config = dict(
    fused_qkv=True,
    qk_norm=False,
    inner_norm=False,
    moe='expert_choice',
    num_experts=64,
    expert_mlp_ratio=0.5,
    patch_size=[2, 2],
    orthogonalizer='newton_schulz_5',
    grad_clip=1.0,
    steps=7900,
    lr_schedule='wsd',
    final_lr_fraction=0.01,
    weight_decay=0.02,
)
Rows from block 5 of a small masked image model, named by matrix and row number. Rows with one number within an expert belong to one neuron, the router's apart. Each number is 128 + 32 x the weight over its row's rms, rounded and kept within 0 to 255. All counts start at 0.
Before each expert's rows are labels from the 100 images, of 14976, where the router gives the expert most weight on average: "colour at peak" is the nearest of a few named colours to the mean colour under the peak. Only what is clearly more common there than usual is listed. The data: crops of objects in photos (Visual Genome).
# router: router (model.blocks.5.mlp.router.weight, 64x96, trained with AdamW), inputs 0-95
# gate: expert gate (model.blocks.5.mlp.gate, 64x48x96), inputs 0-95
# up: expert up (model.blocks.5.mlp.up, 64x48x96), inputs 0-95
# down: expert down (model.blocks.5.mlp.down, 64x96x48, transposed), outputs 0-95

# expert 34
colour at peak: white
router.34 [111 157 139 151 100 104  92 104  97  87  87 152 168  87 171  75  90 109 169  86 146  86 134 104 140 168 119 171 135  81 109  75 111 119 143 110 169 160  79 149 175  86 140 168 174 138 105 157 139 163 171 104 177 162 116 167 147  88 147  81  96  85 152  99 162 125 117 134 106 108  86 112 169 163  92 159  96 110 167 165 128 100  87 166  89  91 175 133 166 156  85 145 156 101 151 157]
gate.1 [ 93 115 134 107 161 122 171 115 117 139 153 183 144 137 122 120 111 138 126 167 108  75 102 140 103 137 147 110 150 173  77 146  67  94  95 133 169 100 119 160  56 145 164 133 195 115  89 100 101 100  75 157  31 160 122 115 155 109 175  87 153 130 135 158 104 141 114 134 141 117 169 124 174 178  67 166 124  79  95 108 154 169  96 144 137 125 204 133  93 151 101 127 135 158 158 131]
up.1 [ 77 143  96 122 173 121 162 107 140 142 153 165 153 147 132 130  68 149 126 177  99  49 116 159 133 173 135 113 144 164  77 127  65  70  95 120 170 103 125 150  78 145 175 156 172 159  82  85  90  94  80 150  69 171 114  90 139  97 163 113 161 138 154 151 116 147 111 134 134 105 161 104 172 170  69 154 130  97 116 115 127 175  86 160 134 124 195 125 106 159 114 107 130 150 152 111]
down.1 [ 95 125 171 164 126 136 194 125 104 101 115 140 103 169  95  72 107  90 129 104 157  70 143 187  95  86 125 107  99 107  89 189  93  69 106 166 134 137  64 173  96 187 114 116 122 139 168 153 113 133 145 130 151 116 128 157 191 128 213 143 141 124  77 172 159 123 132  76 143 111 153  72 133 109 161 125 149 135 147 121 154 139 114 173 120 101  78 112 108 136 125 140 178  84 118 153]
gate.2 [119 182 135  67 131 121 148 180  94 109  77 164 165  89 135 121  82 143 145 131 164 159 137 153 129 114 141 180 117 112 186 120 122  48 147 181  90 142 139 143 126  95  88  83 199 147 120 153 132 159  88 122 148 134  93 150 128 123  95 129  81  55 121 110 120 147 124 141  83 136  53 190 121 136 175 140 170 136  90 104 151 177 134 127  66 109 114 157 113 118 140 177 110 133 101 156]
up.2 [165  47 119 180 137 145 112  82 165 159 159  66 135 168 105 142 164 139 111 128  77 128 111 103 135 146 111  85 129 160  74 130 134 184 116  94 140 124 121 114 116 157 157 169  68 132 147 101 116  96 174 137 138 144 161  92 122 128 136 131 158 204 131 140 142 115 138  98 162 129 224  45 146 117  97 117  68  93 159 151 120  90 116 112 184 161 142  98 153 135 103 106 124 119 148  86]
down.2 [ 86 134 220 126 104 127 123 175 157 150  96 138 175 177  93 150 121 112 115  95 150 123 134 138  92 121 172 129 167 137  78 198 135 118 115 160 118  63 130 116  86 105  94  56 126 134 157 164  86 135 152 112 146 120  81  87 161 175 145 102 128 142 111 106  85 148 127 115 185  84 155 109 166 156 129  67 145 161 132 158 189 143 106 147 133 105 113  90 160  84 166  78 145  95 103 123]
gate.3 [174 170 148 205 176 127  98  88 227 134 184  63  72 122 120  93 137  69 121 123 122  71 119 135 154  61 119  90 170 134 165 115  79 135 133 136 178  68 157 119 112 135 105 133  98 120 110 101 176 123 145  99 165 118  94  93  86 155 135 155 134 109  49 148 147 116 130 155 131 156 128 144  85 120 156  98 137 114 155 142 123 162 145 137 122 105 128  90 130 158 157 157 131 145 118  99]
up.3 [134 137 165 140 153  89 127 115 235 163 100  78 137 160  97  60 121  81 110 125 132 120 126 145 138 100 122  48 165  82 157 106  77 144 152 131 134 125 173 130 120 135 174 129 115 183 200 136 139  80 147 121 147 147  86 103  92 148 151 122 173 172 136 154  92 116  94 181 151 160 105  70 113 124 135 129 141 131 142 118  80 106 138 119 130 108 117  97 146 157 152 184 148  83  64 125]
down.3 [141  97 126 148  89 159 116  86 125 101 107 123 116 118 119 140 148 114 121 130  95 179 136 117 131 121  93 138  91 104 106  60 187 218 147 106 134 180 114 145 101 164 100 143 116 120 132 106 158  99 106  74  77 111 150 125 104 162  87 131 185 170 144 169 193 161  46 190 138 113 163 151  92 116 118 147 159 113  82 113  84 135 145 118 145 173 184 176  91 127 150 110 121 170  89 115]
gate.4 [127 122 220 107 135 158 144 106 143 133 108 123  89 107 161 123 109 130 116 148  41 148 135 141 121 104 135 154 139 170 117 142 179 132 107 117 170 116 155 170 123 120  84  75  71  61 131 110 111  87 131 107  71 157 115  86 148 108 145 118  98  90 129 144 146 153 113  89 106 128 154 209  73 147 107 150 157 145 133 132 143 185 150 113  98 100 220 127 176 147 151  61 109 128 127 147]
up.4 [151 150 120 134  59 112 158  81 163  94 158 155 130 107 150 200 178 131 102 137 162 151 148 119 146 108 141 122 179 107 110 143 163 116 124  88 116 101 154  64 156 168 198 187  84 168 150 126 124  86 130 135 156 131 159 111 129  55 160 142  92 160 153 104 137  92 120 106  71 118  98 105 115 112  88 121  70 188 153  79  81 129 147  87 165 148  61 121 135 138 148 100 137 150 140 138]
down.4 [170 174 154 140 104  94 159 124 150 133 158 120 132 163 115  92 149 111 105 169 108 125 111 144 124  77 127  92 129  42 134 154 145 165 142  81  71 158 147 139 138 179 139 114  75  99  99 121 163 143 137  87  57 140 144 141 106 166 139 126 134 235  95 177 124 104  50 175 167 129 128 105 153 100 167 133 181 118 153  96  63 140 113 163 126  93 125 150  90 146 118 142 131 122 106 116]
gate.5 [176 156 153 145 150  91 145 158  78 104  92  93 166 183  70 105  56 182 150 203 101 153 100 135 119 117 170 128 131 163 155 118 177 137 117 121 129 138 141 129 176 102 136 114 116 153  92 137  66 129  96 143 130 152  78 144  86 138 117 106 142  67  89 155 151 104 108 173 142 140 135 161  86 107 127 167 190 140 131 131  79 152 122  81 138  71  74 189 145 136 109  90 124 101 149 138]
up.5 [128  79 114 132 125 168 156 119 156 128 169 147  31  91 131 147 183 108 117  42 145 143 130 106 145 171  90  88 112  99 117 154 118 156 206 143 144 115 173  93 134 142  78 123 162  89 170 153 145 118 131 108 136 125 136 107 137 124 115 126  73 191 141 158 134 106  92 113  73 113 150 100 168 138 118 142 109 131 137 140 148 124  71 157 117 159 141  82 104  96 199 163 150 189  89  95]
down.5 [133  98 144 148 135 135 107 120 187 137 107  98 124 113  97 120 132  87 158 185 121  96 156 170 124 109 176  97  97  85 168 137 154 112 181  79  78 174 102 161 129 142 135 113 120 137 122 124 203 135 126 106 131 104 104 120 128 173 214  76 166 107  65 133 135 154  89 172 191  85 108 147 100 109 220 136 137 111 148 138 101 148 120 132 141 100 128 111 120 145 164  82  89 114  89  72]

# expert 20
colour at peak: black
router.20 [101 181 169 102  98 127 163 160  82 130 172 170 129  81 170 175 100 163 134 105  98 147 121  99 147 145 151 154 154  87 152 174  90  77 114  98 101 159 140 151 149 116 152 173  90 126 106  86  98  95 145  99 147 169 164 156 132  94 169 148  77 110 167  88 156 168 161  96  80 114  96  91 158 114  97 170  99  81 153 164  88  90  86 158  93 118 168 139 153 169  78 163 129 116 165 144]
gate.1 [171 158  83 164 143 146 126 157 164 155 143  89 171  95  92 120 178 128 105 116 133 189 104 118 164 110 111 127 126 123 131 148 191 167 111 109  88 121  87 122 112 128 145 169  99 177 151 109 175 142  65 135 177 124 103  73  67 168 126 155  80 132 114 128 105 105 101 128  60 107  96  94 146 130 168  52 133 175 119 120 148 154 138  77 149 138  68 135 125 114 189 189 111 106 130 133]
up.1 [131 155 219 134 141  92 142 124 121 112  73 117 141 119 129 130 218 126 125  68 140 139 149 145 143 122  81 135 122 168  98 133 154 109 116  98 196 130  85  92 150 138 170 176 110  96 130 118  81 138 136 105 164 121 171  92 157  66 121 128 135 136 135  47 130 134  86 174 112 156 128 160 201 135 114 168 100  93 124 156 111 119  92 108 139 153  96 139 142 114 187  66  86 138 142  90]
down.1 [ 83  89  72  76  88 100 155 129 129 139  81  93  94 137  51  89  94 178 193  95 121 119 126 146 109 140 101 160 151 156 108  86  88 176 165 171 177 151 112 106 119 112 166  80 172 147 171 146 139 140 174 174 122  79  93 121 153 136 115 124 144 134 135 155  67 149 170 105 170  98 100 157 106 172 133 164  83 140 141 143 150 177 120 115 126 151 168 139 132 147 155  72  99 111 144  98]
gate.2 [140 141 125 118 115 106 135 126  76 134  84 163 173 101 155 114 112 122 118 162 206  87 128 129 153  71 152 127 145 167 125 133 145  83 128 130 163 138 142 104 151 114 152 114 106 136 179 145 107 191 152 146 148 152 117 169  87 160  56  95 125 120  98 188 115  70 145 154 137 118 138 111 143  96  85 113 116 137 152 150 190 117 113 144 124  71 108 130 105 143  28 140 201  91  64 166]
up.2 [123  95 102 191 148 109 100 148 156 115 176  92  80 161 100 141 111 139 120  73  66 202 127  95 130 175 116 118  71 162 134 110 155 158 145 118  85 105 125 156 150 129  40  82  95 119 115 121 140 123 150  99 132  80 149 131 142 146 199 137 131 130 151  51 153 106 140 110 141 149 139 156  85 117 161 103 121 142 135 144 146 102 144 167 123 131 126 138 155 148 249 124  99 124 118 113]
down.2 [143 138 122 119  93 107 172 150 109 118 142 129  99 135 110 145 181 168 187 153 153 127 115 178 131 114 192 130  94 151 147 149 197 166 132  71  75  61 157 113 120 150 104  74 113 118 120 117 115 122 103 112 164 129 123 169 124 139 102 153 106 109  82 201 125 149 110 108 149 153 127 100  97  78  70 160 162 112 140 149  89 140 167 114  53 137 114 116 155 132 181 146  82 135  42 160]
gate.3 [176 131  84 108 127 132 152 157 177 135 131 105  75 135 154 105 104 108 116 180 131 103 143 132  93 107 113 159  64 180 168 113 150 146 148 127 138 144 150 138 110 170 175  91  79 146 157 133 175 157 129 111  50 169  80 126 143 201 150 138 119 134  81 136 118 121  99  45 138  98 114  96 135 122 148 152 133 116 128 123  51 140 190 151 183 100 135 129 129 194 111  86  95  87 112 110]
up.3 [131 140  85  64 141 136 116 133 155 107 145 113  80 126 173 158  67 134 118 138 103 122 121 129 114 116 127 153  84 179 176 119  79 140 126 152 140 144 155 151 128 135 157 137 114 130 172 113 160 145 113 122  52 174  96 179 169 122 149 138 119 138 121 129 105 137 139   0 172  88 119 124 129 123 127 153 108 116 143 108  92 126 197 182 182 101 135 114 129 177  73  65 131  89 135 166]
down.3 [119 145 137 195 160 148 100 124 158 165 181 141 131 164 100 155 112  65  92 138 132 138  97 142 119 106 118 128  77 157 143  91 159  82 137 129 127 141 131 106 112 203 120 157 102 110 123  81 126 156 144 163 125 140 138  84 173 133 145 134  97  78  70  88 154 118  96 159  83 162 174 147 116 122 153 126 183 149 154  76 170  97  73  78 156  89  81 156  81 121 210 119  98 166 112 112]
gate.4 [106 148 145 140 109 146 123 163 118 155 112  57 136 176 140 131  81 100 114  62 131 123 144  92 146 109  63 165 106 143 112 112 102 137 141 105 146  90 128  99 126 135 168 147 138 212 144  83 121 132 102 117 189 136 140 104 126 173  81 174 105 185 105 138 126 121 159 125  97 133 201 136 120 134 190  76 127 184 133 102 218  94  76 115 160 112 107 111 143  79 137 134 120 129  83 163]
up.4 [115  84 137 117  90 141 124  98 142 167 137  95 163 180 176 182 144 140 142 157  88 140 150 100 162 135 108 153 127  92 133 152 119 130 119 124 104 106 114  97 104 110 135 131 109 168 141 105 143 132 165 124 158 106 202 156 103 182 109 123  76 154 125 118 122 139 182 169  87 144 166  65 111 174 186  93 116 135 130 137 162  73  96  85 177  83  94 120 134 109  49 186  70 165  88  85]
down.4 [150  99 158 149 214 127 178  95  95 135 130 144 143 207  40  39 143 129 140 138 133 116 142 154 133 145 123 146 113 151  67 131  98 122  90 179 115 106 100 172  84 178 162 105 175 130 126 126  75 105 131 144  93 127 126  75 159 160 114 119  75 143 124 120  86 141 113  76 176 112 107 122 175 158 124 166 132 140 174 109 152 132 124  84 147  77 118 101 123 140 124 159 148 113 125 169]
gate.5 [128 116  49 159 186 113 157 119 124  97 141 133 155 172 120 127 104 145 117 142  91  94 107 132  76 124 143 113  66  91 111  66 117 143 134 142 129 116 110 154 134 124 156 177 191 132 159 124 117 115  52 140  67 201 116 158 140  71 121 148 147 149  96 155 155 128 121  93 148 109 160 182  80 128 134 183  87 160 154  71 149 169 125 138 149 145 177 104 136  90  85 134 127  95 125 192]
up.5 [ 92 112 105 115 169 150 156 106 117 148 155 148 178  82 158 107 122  91 136 159  96 114 133 127  57 121 153 164 129  46  87 116 113 190 102 115 115 133 153 153 102 177 146 170 152 100 125 170 129 126 137 133  37 215 147 110 148 128 156 146 149 157  65 149 132 138 165 125 110  85 124 110 135 129  48 139 134  81 116  96 102 158 154  96 113 122 160 121 132  93 117 127 154 130 149 205]
down.5 [148  98 193 149 150 146 136  90 181 120 157 141 154 142 143  98 125 113 117 153 155  86  95 180  80 103 132 114 132 129 122 106 159  89 108 145 194 116 125  49 139 153 101 127 135 133  92 113 112 174 134 173 154 147 164  32  91 124 137  74 173 143 184  98  80 137  98 184  89 168 124  60  91 136 198 124  78 118 136 126 129 108 109 118 143 134 160 126 143 162 139  89 111 143 117 143]

# expert 44
colour at peak: black
router.44 [103 178 134  68  89 121 151 173 114 143 162 176 149  90 163 170  90 173 135 113 117 115  94 114 141 168 142 160 145 105 159 159  86  81 109 103 100 157 140 156 142 105 153 163  76 115  96 104 126 107 136  97 130 178 165 154 150  84 157 144  89  98 164  98 126 176 167  84  83 118  88  97 158 140  84 173  81  93 163 165  87 101  97 180 109 121 164 138 156 180  79 155 114 131 173 156]
gate.1 [109  83 169 161 119 168 156 168 166 126 163 104 175 167  86 122  91  97  80 116 130 154 152 129 139 107  85 137 124  77 124 100  75 126 162  90 122 159 129 122 161 105 161  92 100  56 115  90 137 113 126 126 118 192  34  89 123 139 116 181 150 154 121 159 101 152 151  93 160 107 103 181 133 107 151 112 114 172 111 151 120 159 225 101 126 141 191 141  89 134 125 111 139 107 144 116]
up.1 [156 175 115 117 135 111  85  97  94 116 106 168 113 116 102 104 140 116 153  87 147 161 151 152 123 167 156  81 142 128 169 108 168 100 149 152 167 150  84 107 112 144  94 111 138  96 124 173 152 184 123 128 121  53 136 144 132 173  92  38 100  77 144 118 152 104 110 172 172 229  92 137 133 157 148 116 135  65 134 159  48 126 146 164 132 160 137 129 113 149  87 129  93 143  96 133]
down.1 [115 111  81  77  71 134  82 185 153  73 162 131 126 176 109 129  90 130 182 158 103 136 121 105 112 146  40 178 120 150 150 124  69 132 115 106 106 171  72 142 151 134  70  97  97  95 130 165 146 234 155  82 117 115 142 157 156 106 142 122 134 139 158 160 129 179 127 115 126 124 131 102 203 116 129 137 115 102 124 117 174 137 143 141 105 145  94 163 122 153 109 148  87 134 169 131]
gate.2 [119 161 165  53 145  47 160 185 169  98 136 186  90 127 170 132 147  98 137 145 167 118  90 125 135  76 167 101 113 204 149 164 140  76 107 130 133 124 124 154 134 157 120  83  91 124 114  74 149 129 125 141 149  48 108 118 133 182 101 109 148 130 167 179 122 149  98 113 152 142 136 136 170 122 137 140 168  80 107 137 101 170 160  58 104 132 108 152 121 128 115 158 104  73  97 124]
up.2 [ 93 130 183  66 157 128 158 144 115 115 128 131 170 148 183 157 192  60 139 143 135 157  70 118 106  54 162 125 146 209  66 137 110 116  90 134 150 142 127 116 139 155 110 115 132 135  97 146 158 144 127 134 110  77 129  57 144 168 124 108 119 114 156 140 135 131 103 152 143 117 134 110 106 138  94 168 153  74 106 147 119 169 147 101 117 101 155 124 112 111  26 145 163 138 198 105]
down.2 [132 117 145 120 116 127 132  95 139 126 153  89 168 106 169 157  96 153 114 146 140 169  98 192 134 167 104 150 117 138 173 174 119 127 156 149 113 117 116 104  77 119  93 172 152  98 117 118 150 131 143 120 127 158 116  91 114 109 139 139  89  91 148 164 108 145 188 166 110  90 121  84  85 167  70 150 125  97 135 113  62 125  20 207 141 158 192 122  96 119  66 111 177 111 171 136]
gate.3 [158 127 147 196 112 139 113 124 195  80 142 137 126 128 114 109 158 120 148 110 148 124 101  80 102 168  90 122 179 163  83 118 166 119  89 115 102 142  83 125 134 146 181  72 131 190 126 176 168 106  95 113 132 154 134 146  92  88  75 128 101 129  75 132 119  97 148 126 150 176 116 189 128 101 168 110  98 139 130 123 132 165 168  60 130 143  57 171 184 171  91 166 103 116 112  87]
up.3 [114 189 104 105 131  76 113  76 120 100 133 169 142 162 112 128 121 102  98 175  96 143 144  94 126  51 119  86  88 178  99 120 126 147  83  91 150 148 135 200 159 109 138 164 112 122 103 147 117 106 174 115 136  95 177 197 125 179  89 121 121 125 167 193 138 156  99  94  86 110 108 137 168 123 164 158 127  72  83 101 163 132 185 132 116 150 123 134 176 121  94  95 152 161  91 160]
down.3 [152  93 111  96  81 175 119 123 157  62 126  94 116 131 161 106 156  78  83  52 130 132 173 117 119 190  58 165 125 148 103 149 201 172  88  88 143 147 131 169 155 121 104 141 135 128 165 185 140 137 103  78 122 108 126 138 159 182 155  90 107 117 108 151 130 115 127 176 162  92 166 125 137 128 138 106  46 105 197 150  97 124 152 131 134 149  69 154 130 143 123 146 104 107 122 110]
gate.4 [146 127 104  71 139 131 138 179 151 129  98  88 160 140  63 157 133 138 126 118 141 143 109 127 102 128 160 136 112 196 120 107 121 140 102 135  82 174 135 145 158 106 161  59 130 127  70 106  68 113 100 118 124 112 134 104 107 177  86 137 122 142 173 172 141 153  90  81 165 126 116 117  88 118 131 118 175 187 121  97 106 179 170  78 139  94  58 140 171 156 183 169 107  92 177 184]
up.4 [171  73 141 116 110 127 117 139 165 130 143  34 177 125 113 138 148 131 118 140 132 124 158 134 144 133  92 164 109 117 196 127  97 121 135 102 111 194 136 169 155  97  86  38  71 133 137 125 110 102 213  91  93 136 147 140 169 162 159  93 102 130 168 114 140 128 141 100 129 141 127  76  75  76 155 119  84 171 110 111  91 158 191 124 143 103  96 124 139 145 149 146 110 138 187 133]
down.4 [155  90 116 159 142 143 198 131 133 142 194  90 112 174 109 147 162 123 125 146 152 125 142 174 174 109 156 118 102 150 123 198 123 121 161 136  61 130 176 141 116 127 127 139  54 123 187 104 101  45  86 155 104 168 131  89 110 153  92 158 141 108 165 114 111 110 161  68 154 125 119 136 134  55 150 161 109 141 112 126 137 125 130  79 177 107 111 151  62 112 101 106 116  91  87 148]
gate.5 [123 189 110 106 105  82 159 106  85 106  62 149 132 123 146 109 137 113 121 184 183 182 133 103 155 114 181 135 117 185 128 139 110 127  92 178 118 142 124 124 105  93 173 104 138  95 110 109 111 166 156 144 151  99 161  92 158 135 123 126 121 117 153 206 102 120 157 135  55 133 105 193 117 170 137 170 137 130 109  99 167  51 140 106 155 118  75 123 101 125  89 129 111 168  49 155]
up.5 [155 121 138 165  86 110  86 105 173 132 137 132 163 115  86 117 112  94 115  72 112 134 140 145 125 167  67 141 136 124 112 109 149 137 128  58 137 134 144 106 187 165 126 184  99 118 152 160 154 106 143  85 166 154  66  65 107 152  94 171 127 110 128  86 159  95 100 176  83 187 143  99 173 122  73  85 138 146 200 178  98 147 107 174 139 135 101 132 127 125 172  81 123 127 179 146]
down.5 [185  95 115 119  70  89 150  64 107  67 103 137 118 126 117  99  95 135 148  92 127 159 141 138 101 140 100 164 128 206 141 150 137 166 102 120 177 121 126 110  76  96 167 105 123 152 155 155 173 173 110 124 133 136  95  99 144 144 132 132 130 135  47 156 154 113 157  87 194 163 179 118 168 155 124  71 115 148 157 150 136 128 187  95 121 170 136 141 126 153 116 111 126  64  55  98]

# expert 10
colour at peak: black
router.10 [ 89 164 161 105 101 123 153 150  81 130 175 185 134  83 173 182  87 168 128 102 116 139 126 108 160 160 160 137 160  94 160 168  92  80 116 100 111 163 136 157 148 108 142 171  84 159 104  98 101  97 151 111 155 170 172 140 136  84 163 156 100 109 171  99 122 166 153  93  84 121  92  99 166 122 104 177  92  78 161 169  99  88  86 154  96 112 170 138 154 156  67 170 133 124 165 156]
gate.1 [182 170  87 143 125 120 131  82 140 132 111 135 149 135 145 146 133 141 138 125 155 143 119 148 124 168 136 108  86 144 112 137 181  54  72 138 145 111  92  55 114 185 116 124 155 105 133  74  85 180 122 131 165 106 165 135 103  78  88 101 151 139 154 134 113 114  99 109 144 132 151 131 100 107 224 157 139 210 133 146 111 110 100 176 197 143 132 132  80 162  69 120 121 111  86  86]
up.1 [151 178 155  89 174 134 148 100 129 122  73 164 103 102 139 144 131 162 100 110 154 143 108 152 101 193 119 162 125 177 109 144 159  81  56 119 169 120  68  66 129 172  72 186 204 135 134 119  89 160 102 122 155 119 119  94  66 107 116 107 108  88 118 135 152 133 140 169 111 113 134 111 133 128 101 124 147 135 141 216  68 114 100 157 184 154 151 136 118 149 108 128 115 109 133  78]
down.1 [ 99 138 126 104 152  94 165 165 178 136  47 125 185 140  83 144 128 102 151  91 150 152 109 124  68 112  90 156 101 155 129 126  89  89 115 112 170 118  80 108 177  40 180  92 187  87 131 148 143 162 145 109  83 107  87 116 177 105 148  93 103 146 161 138 129 121 133 126 122  77  96 110 140 139  99 137 124 132 139 202 161 166 172 141 116 152 159 147 160 142 132  99 195 110 107 143]
gate.2 [158  73  76 139  97 111 120 124 100 111 108 105 105 151 144  93 152 150 149 122 153 143 157 156 148 118 165 119 116 206 160 109 143 118 103 138 120 122 122  94 106 175 113 116 108 185 203 175 147 107 115 127  98 149 112 117 110 172 100  99  97  74 106  98 124 139 144  76 106 195 153 103 136  98 158 113 114 127 150  95 110 156 174  94 100 220  73 149 100 144 201 158 153  99 151  66]
up.2 [127  81  91 120 136  94 132 140  70 152 109 116 145 135  34 102  79 158 122 120 161  66 165  93 133 135 168 131  74 151 129 122  99 110 196 188 152 148 105 154 118 135 180 176 126 100 148 127 122 107 146 175 112 111 129 110 151 199 155 125 176 163 130  98 126 128 116 117 105 127 120 135 186 136 139 174  76  71  97 120 104  88  78 221 139 115 126 128 129 160 135 134 131 117  87 148]
down.2 [146 103 129 175  95 142  83 147 108 145 139 101 131 116 118 112 128 116 170 130  98 153 143  82 140 161 148 160 137 159 160  35 153 163 158 122 156 186 113 131 133 145 110 158 133 137  72 145 144 162 158  92 110 129 101 118 159 106  92 136 119 146 132 155  93 164  91 207 109 138 183 130 151  85  62 139 104 106 104 102 164 148 130  88 138 139  51 188  50 125 146 117  59 153  98 140]
gate.3 [ 99 121  62 133 135  84 119 152 110 138 108 114  73 165 202 108 193 121 100  29 166 142  98 163 147 123  94 121 189 139 114 137  74 141  79 122 120 110  82 119  85 122 167 104 149 168 148 189 122 157 131 144 159  68 154 104 130 128 115 106 105  91 108 146 175 124 150 143 141 156 167 143 115 146  93 124 146 168 158 117 128 128 181 150 143 183 131 123 127 110 157  79  91 156 131  69]
up.3 [179 125 187 141 149 169 117 132 170 153 166 107 151 133  46 101 100 119 139 177  94 130 157 108  91 127 147  89  83 108 149 135 184 123 158 134  93 126 138 143 166 154 109  56  91  41 136 142 150 120 163 102  74 137 124 144 151 163 137 122 149 151 130  98 138 131 108  94 113 158 131  81 133  96 155 111 118 126 143 154 139 117  41 101 103 127 148 138 103 163 205 170 134  99  60 159]
down.3 [123 126 185 112 101  76 168  66 117 119 113  82  98 120 164 116 144 184 124 198 154 100 128  80 114  67 185 146  97 117 128 110 173 152 137 117 126 111 159  85 176 144 176 149  94 151 122 154 130 125 109 107 137 149 161 187 150 156 171 170 174 162 135 104 107 134  61 143 109 135 128 148 129 108  73 152 124 158 102 127 109 102  49  82 139 101  54 147 119 128 141  92 139 126 174 136]
gate.4 [145 137 132  90 124 119  53 153 137 131 153  94 124 158 115 128 111 121 141 171  92  77 149  81 129 131 122  95 131 173 147  92 148 115 137 146  45 134 145 143 133 112 230  79  94 180 125 131 135 156 195 122  93 169  86 125 179 103 141 135 115 163 124  98 100 136 115 118 131 131  90  99 178 111 183 163 101 118 117 100 169 161 144 124 192  79  67  96 150 102 146 109 155 141 100 176]
up.4 [156 116 137 140 107 113  71 158 127 128 155 102 119 128 127 126 110 120 153 169 102  97 148  84 124 119 103 109 125 138 168  92 131 118 149 117  71 134 158 155 146 116 199  94  67 153  89 109 136 126 209  98 129 178 123 186 191  71 141 144 129 141 107 100 126 127 120 105 138 128 112  43 204  81 169 154 118 121 100 133 197 135 149 130 198 107  46 112 147 105 137 151 112 127 121 145]
down.4 [153 116 160 148 190 116 117 136 138 125 148 155 124 138 141  38 111 122 125 117 104 119 186 204  81 115 185 124 102 140 131 128 129 109 149 101  92 129 205  89 136 128 160 127 118 126 163  43 132  49 127 159 111 168 114 128 181 167 130 155 117 124  92 105  93 140 161  80  77 126 112 109 167 133 203 150 134 127 139 109 144 140 102 123 112  71  97 138 146 122 199 131 109  88 115 116]
gate.5 [137  99 167 143 124 108 147 166 121 150  69  88 179 135 113 122 155  98 109 127 127 122  89 149 141 134 126 163  91 129  92 173 104 127 142 139  98 102 124 139 182 113 127 120 121  78  86 149 139 105  60 115  89 140 158  98  98  99  75  80 168 150  74  79  86 142 128 180 117 193 169 184 137 147 157 109 133 162 145 187 207 122  57 107 154 133 172 117 142 108 140 171 146 150  77 122]
up.5 [147 166 104 115 105 164 135 136 111 133 198 142  88 128 159 122 125  94 117 134 184 120 133 129 127 159  91 105 138  78 135 132 155 130 118 106 129 120 106 161  96 154  92 129 134 106 164 140 102 191 160 184 161  78 109 128 108 155 148 164  33  74  92 192 142 131 167 113 148 128 131 134 129 119 106 106 123 147 111  90 126 168 159 160 113 200 122 135 128 107  61 167  97  57  43 145]
down.5 [160 118 149 117  99 150 154 126 143  81 255 148  67 173 115 128 160 153 100  77 123 164  97 155 136 166  85  69 145  99  80 121 160 142 120 106 157 125 135 134 142 130 151 121 140 104  85  74 108 106 130 133 148 117 153 158 131  89 111 124  87 119 115 126 135 193 123 113 127 115 154 156 153 127  80 155 156  58 183  74  83 122 172 130  85 172 127 109 129 146 130 162 147 141  95 161]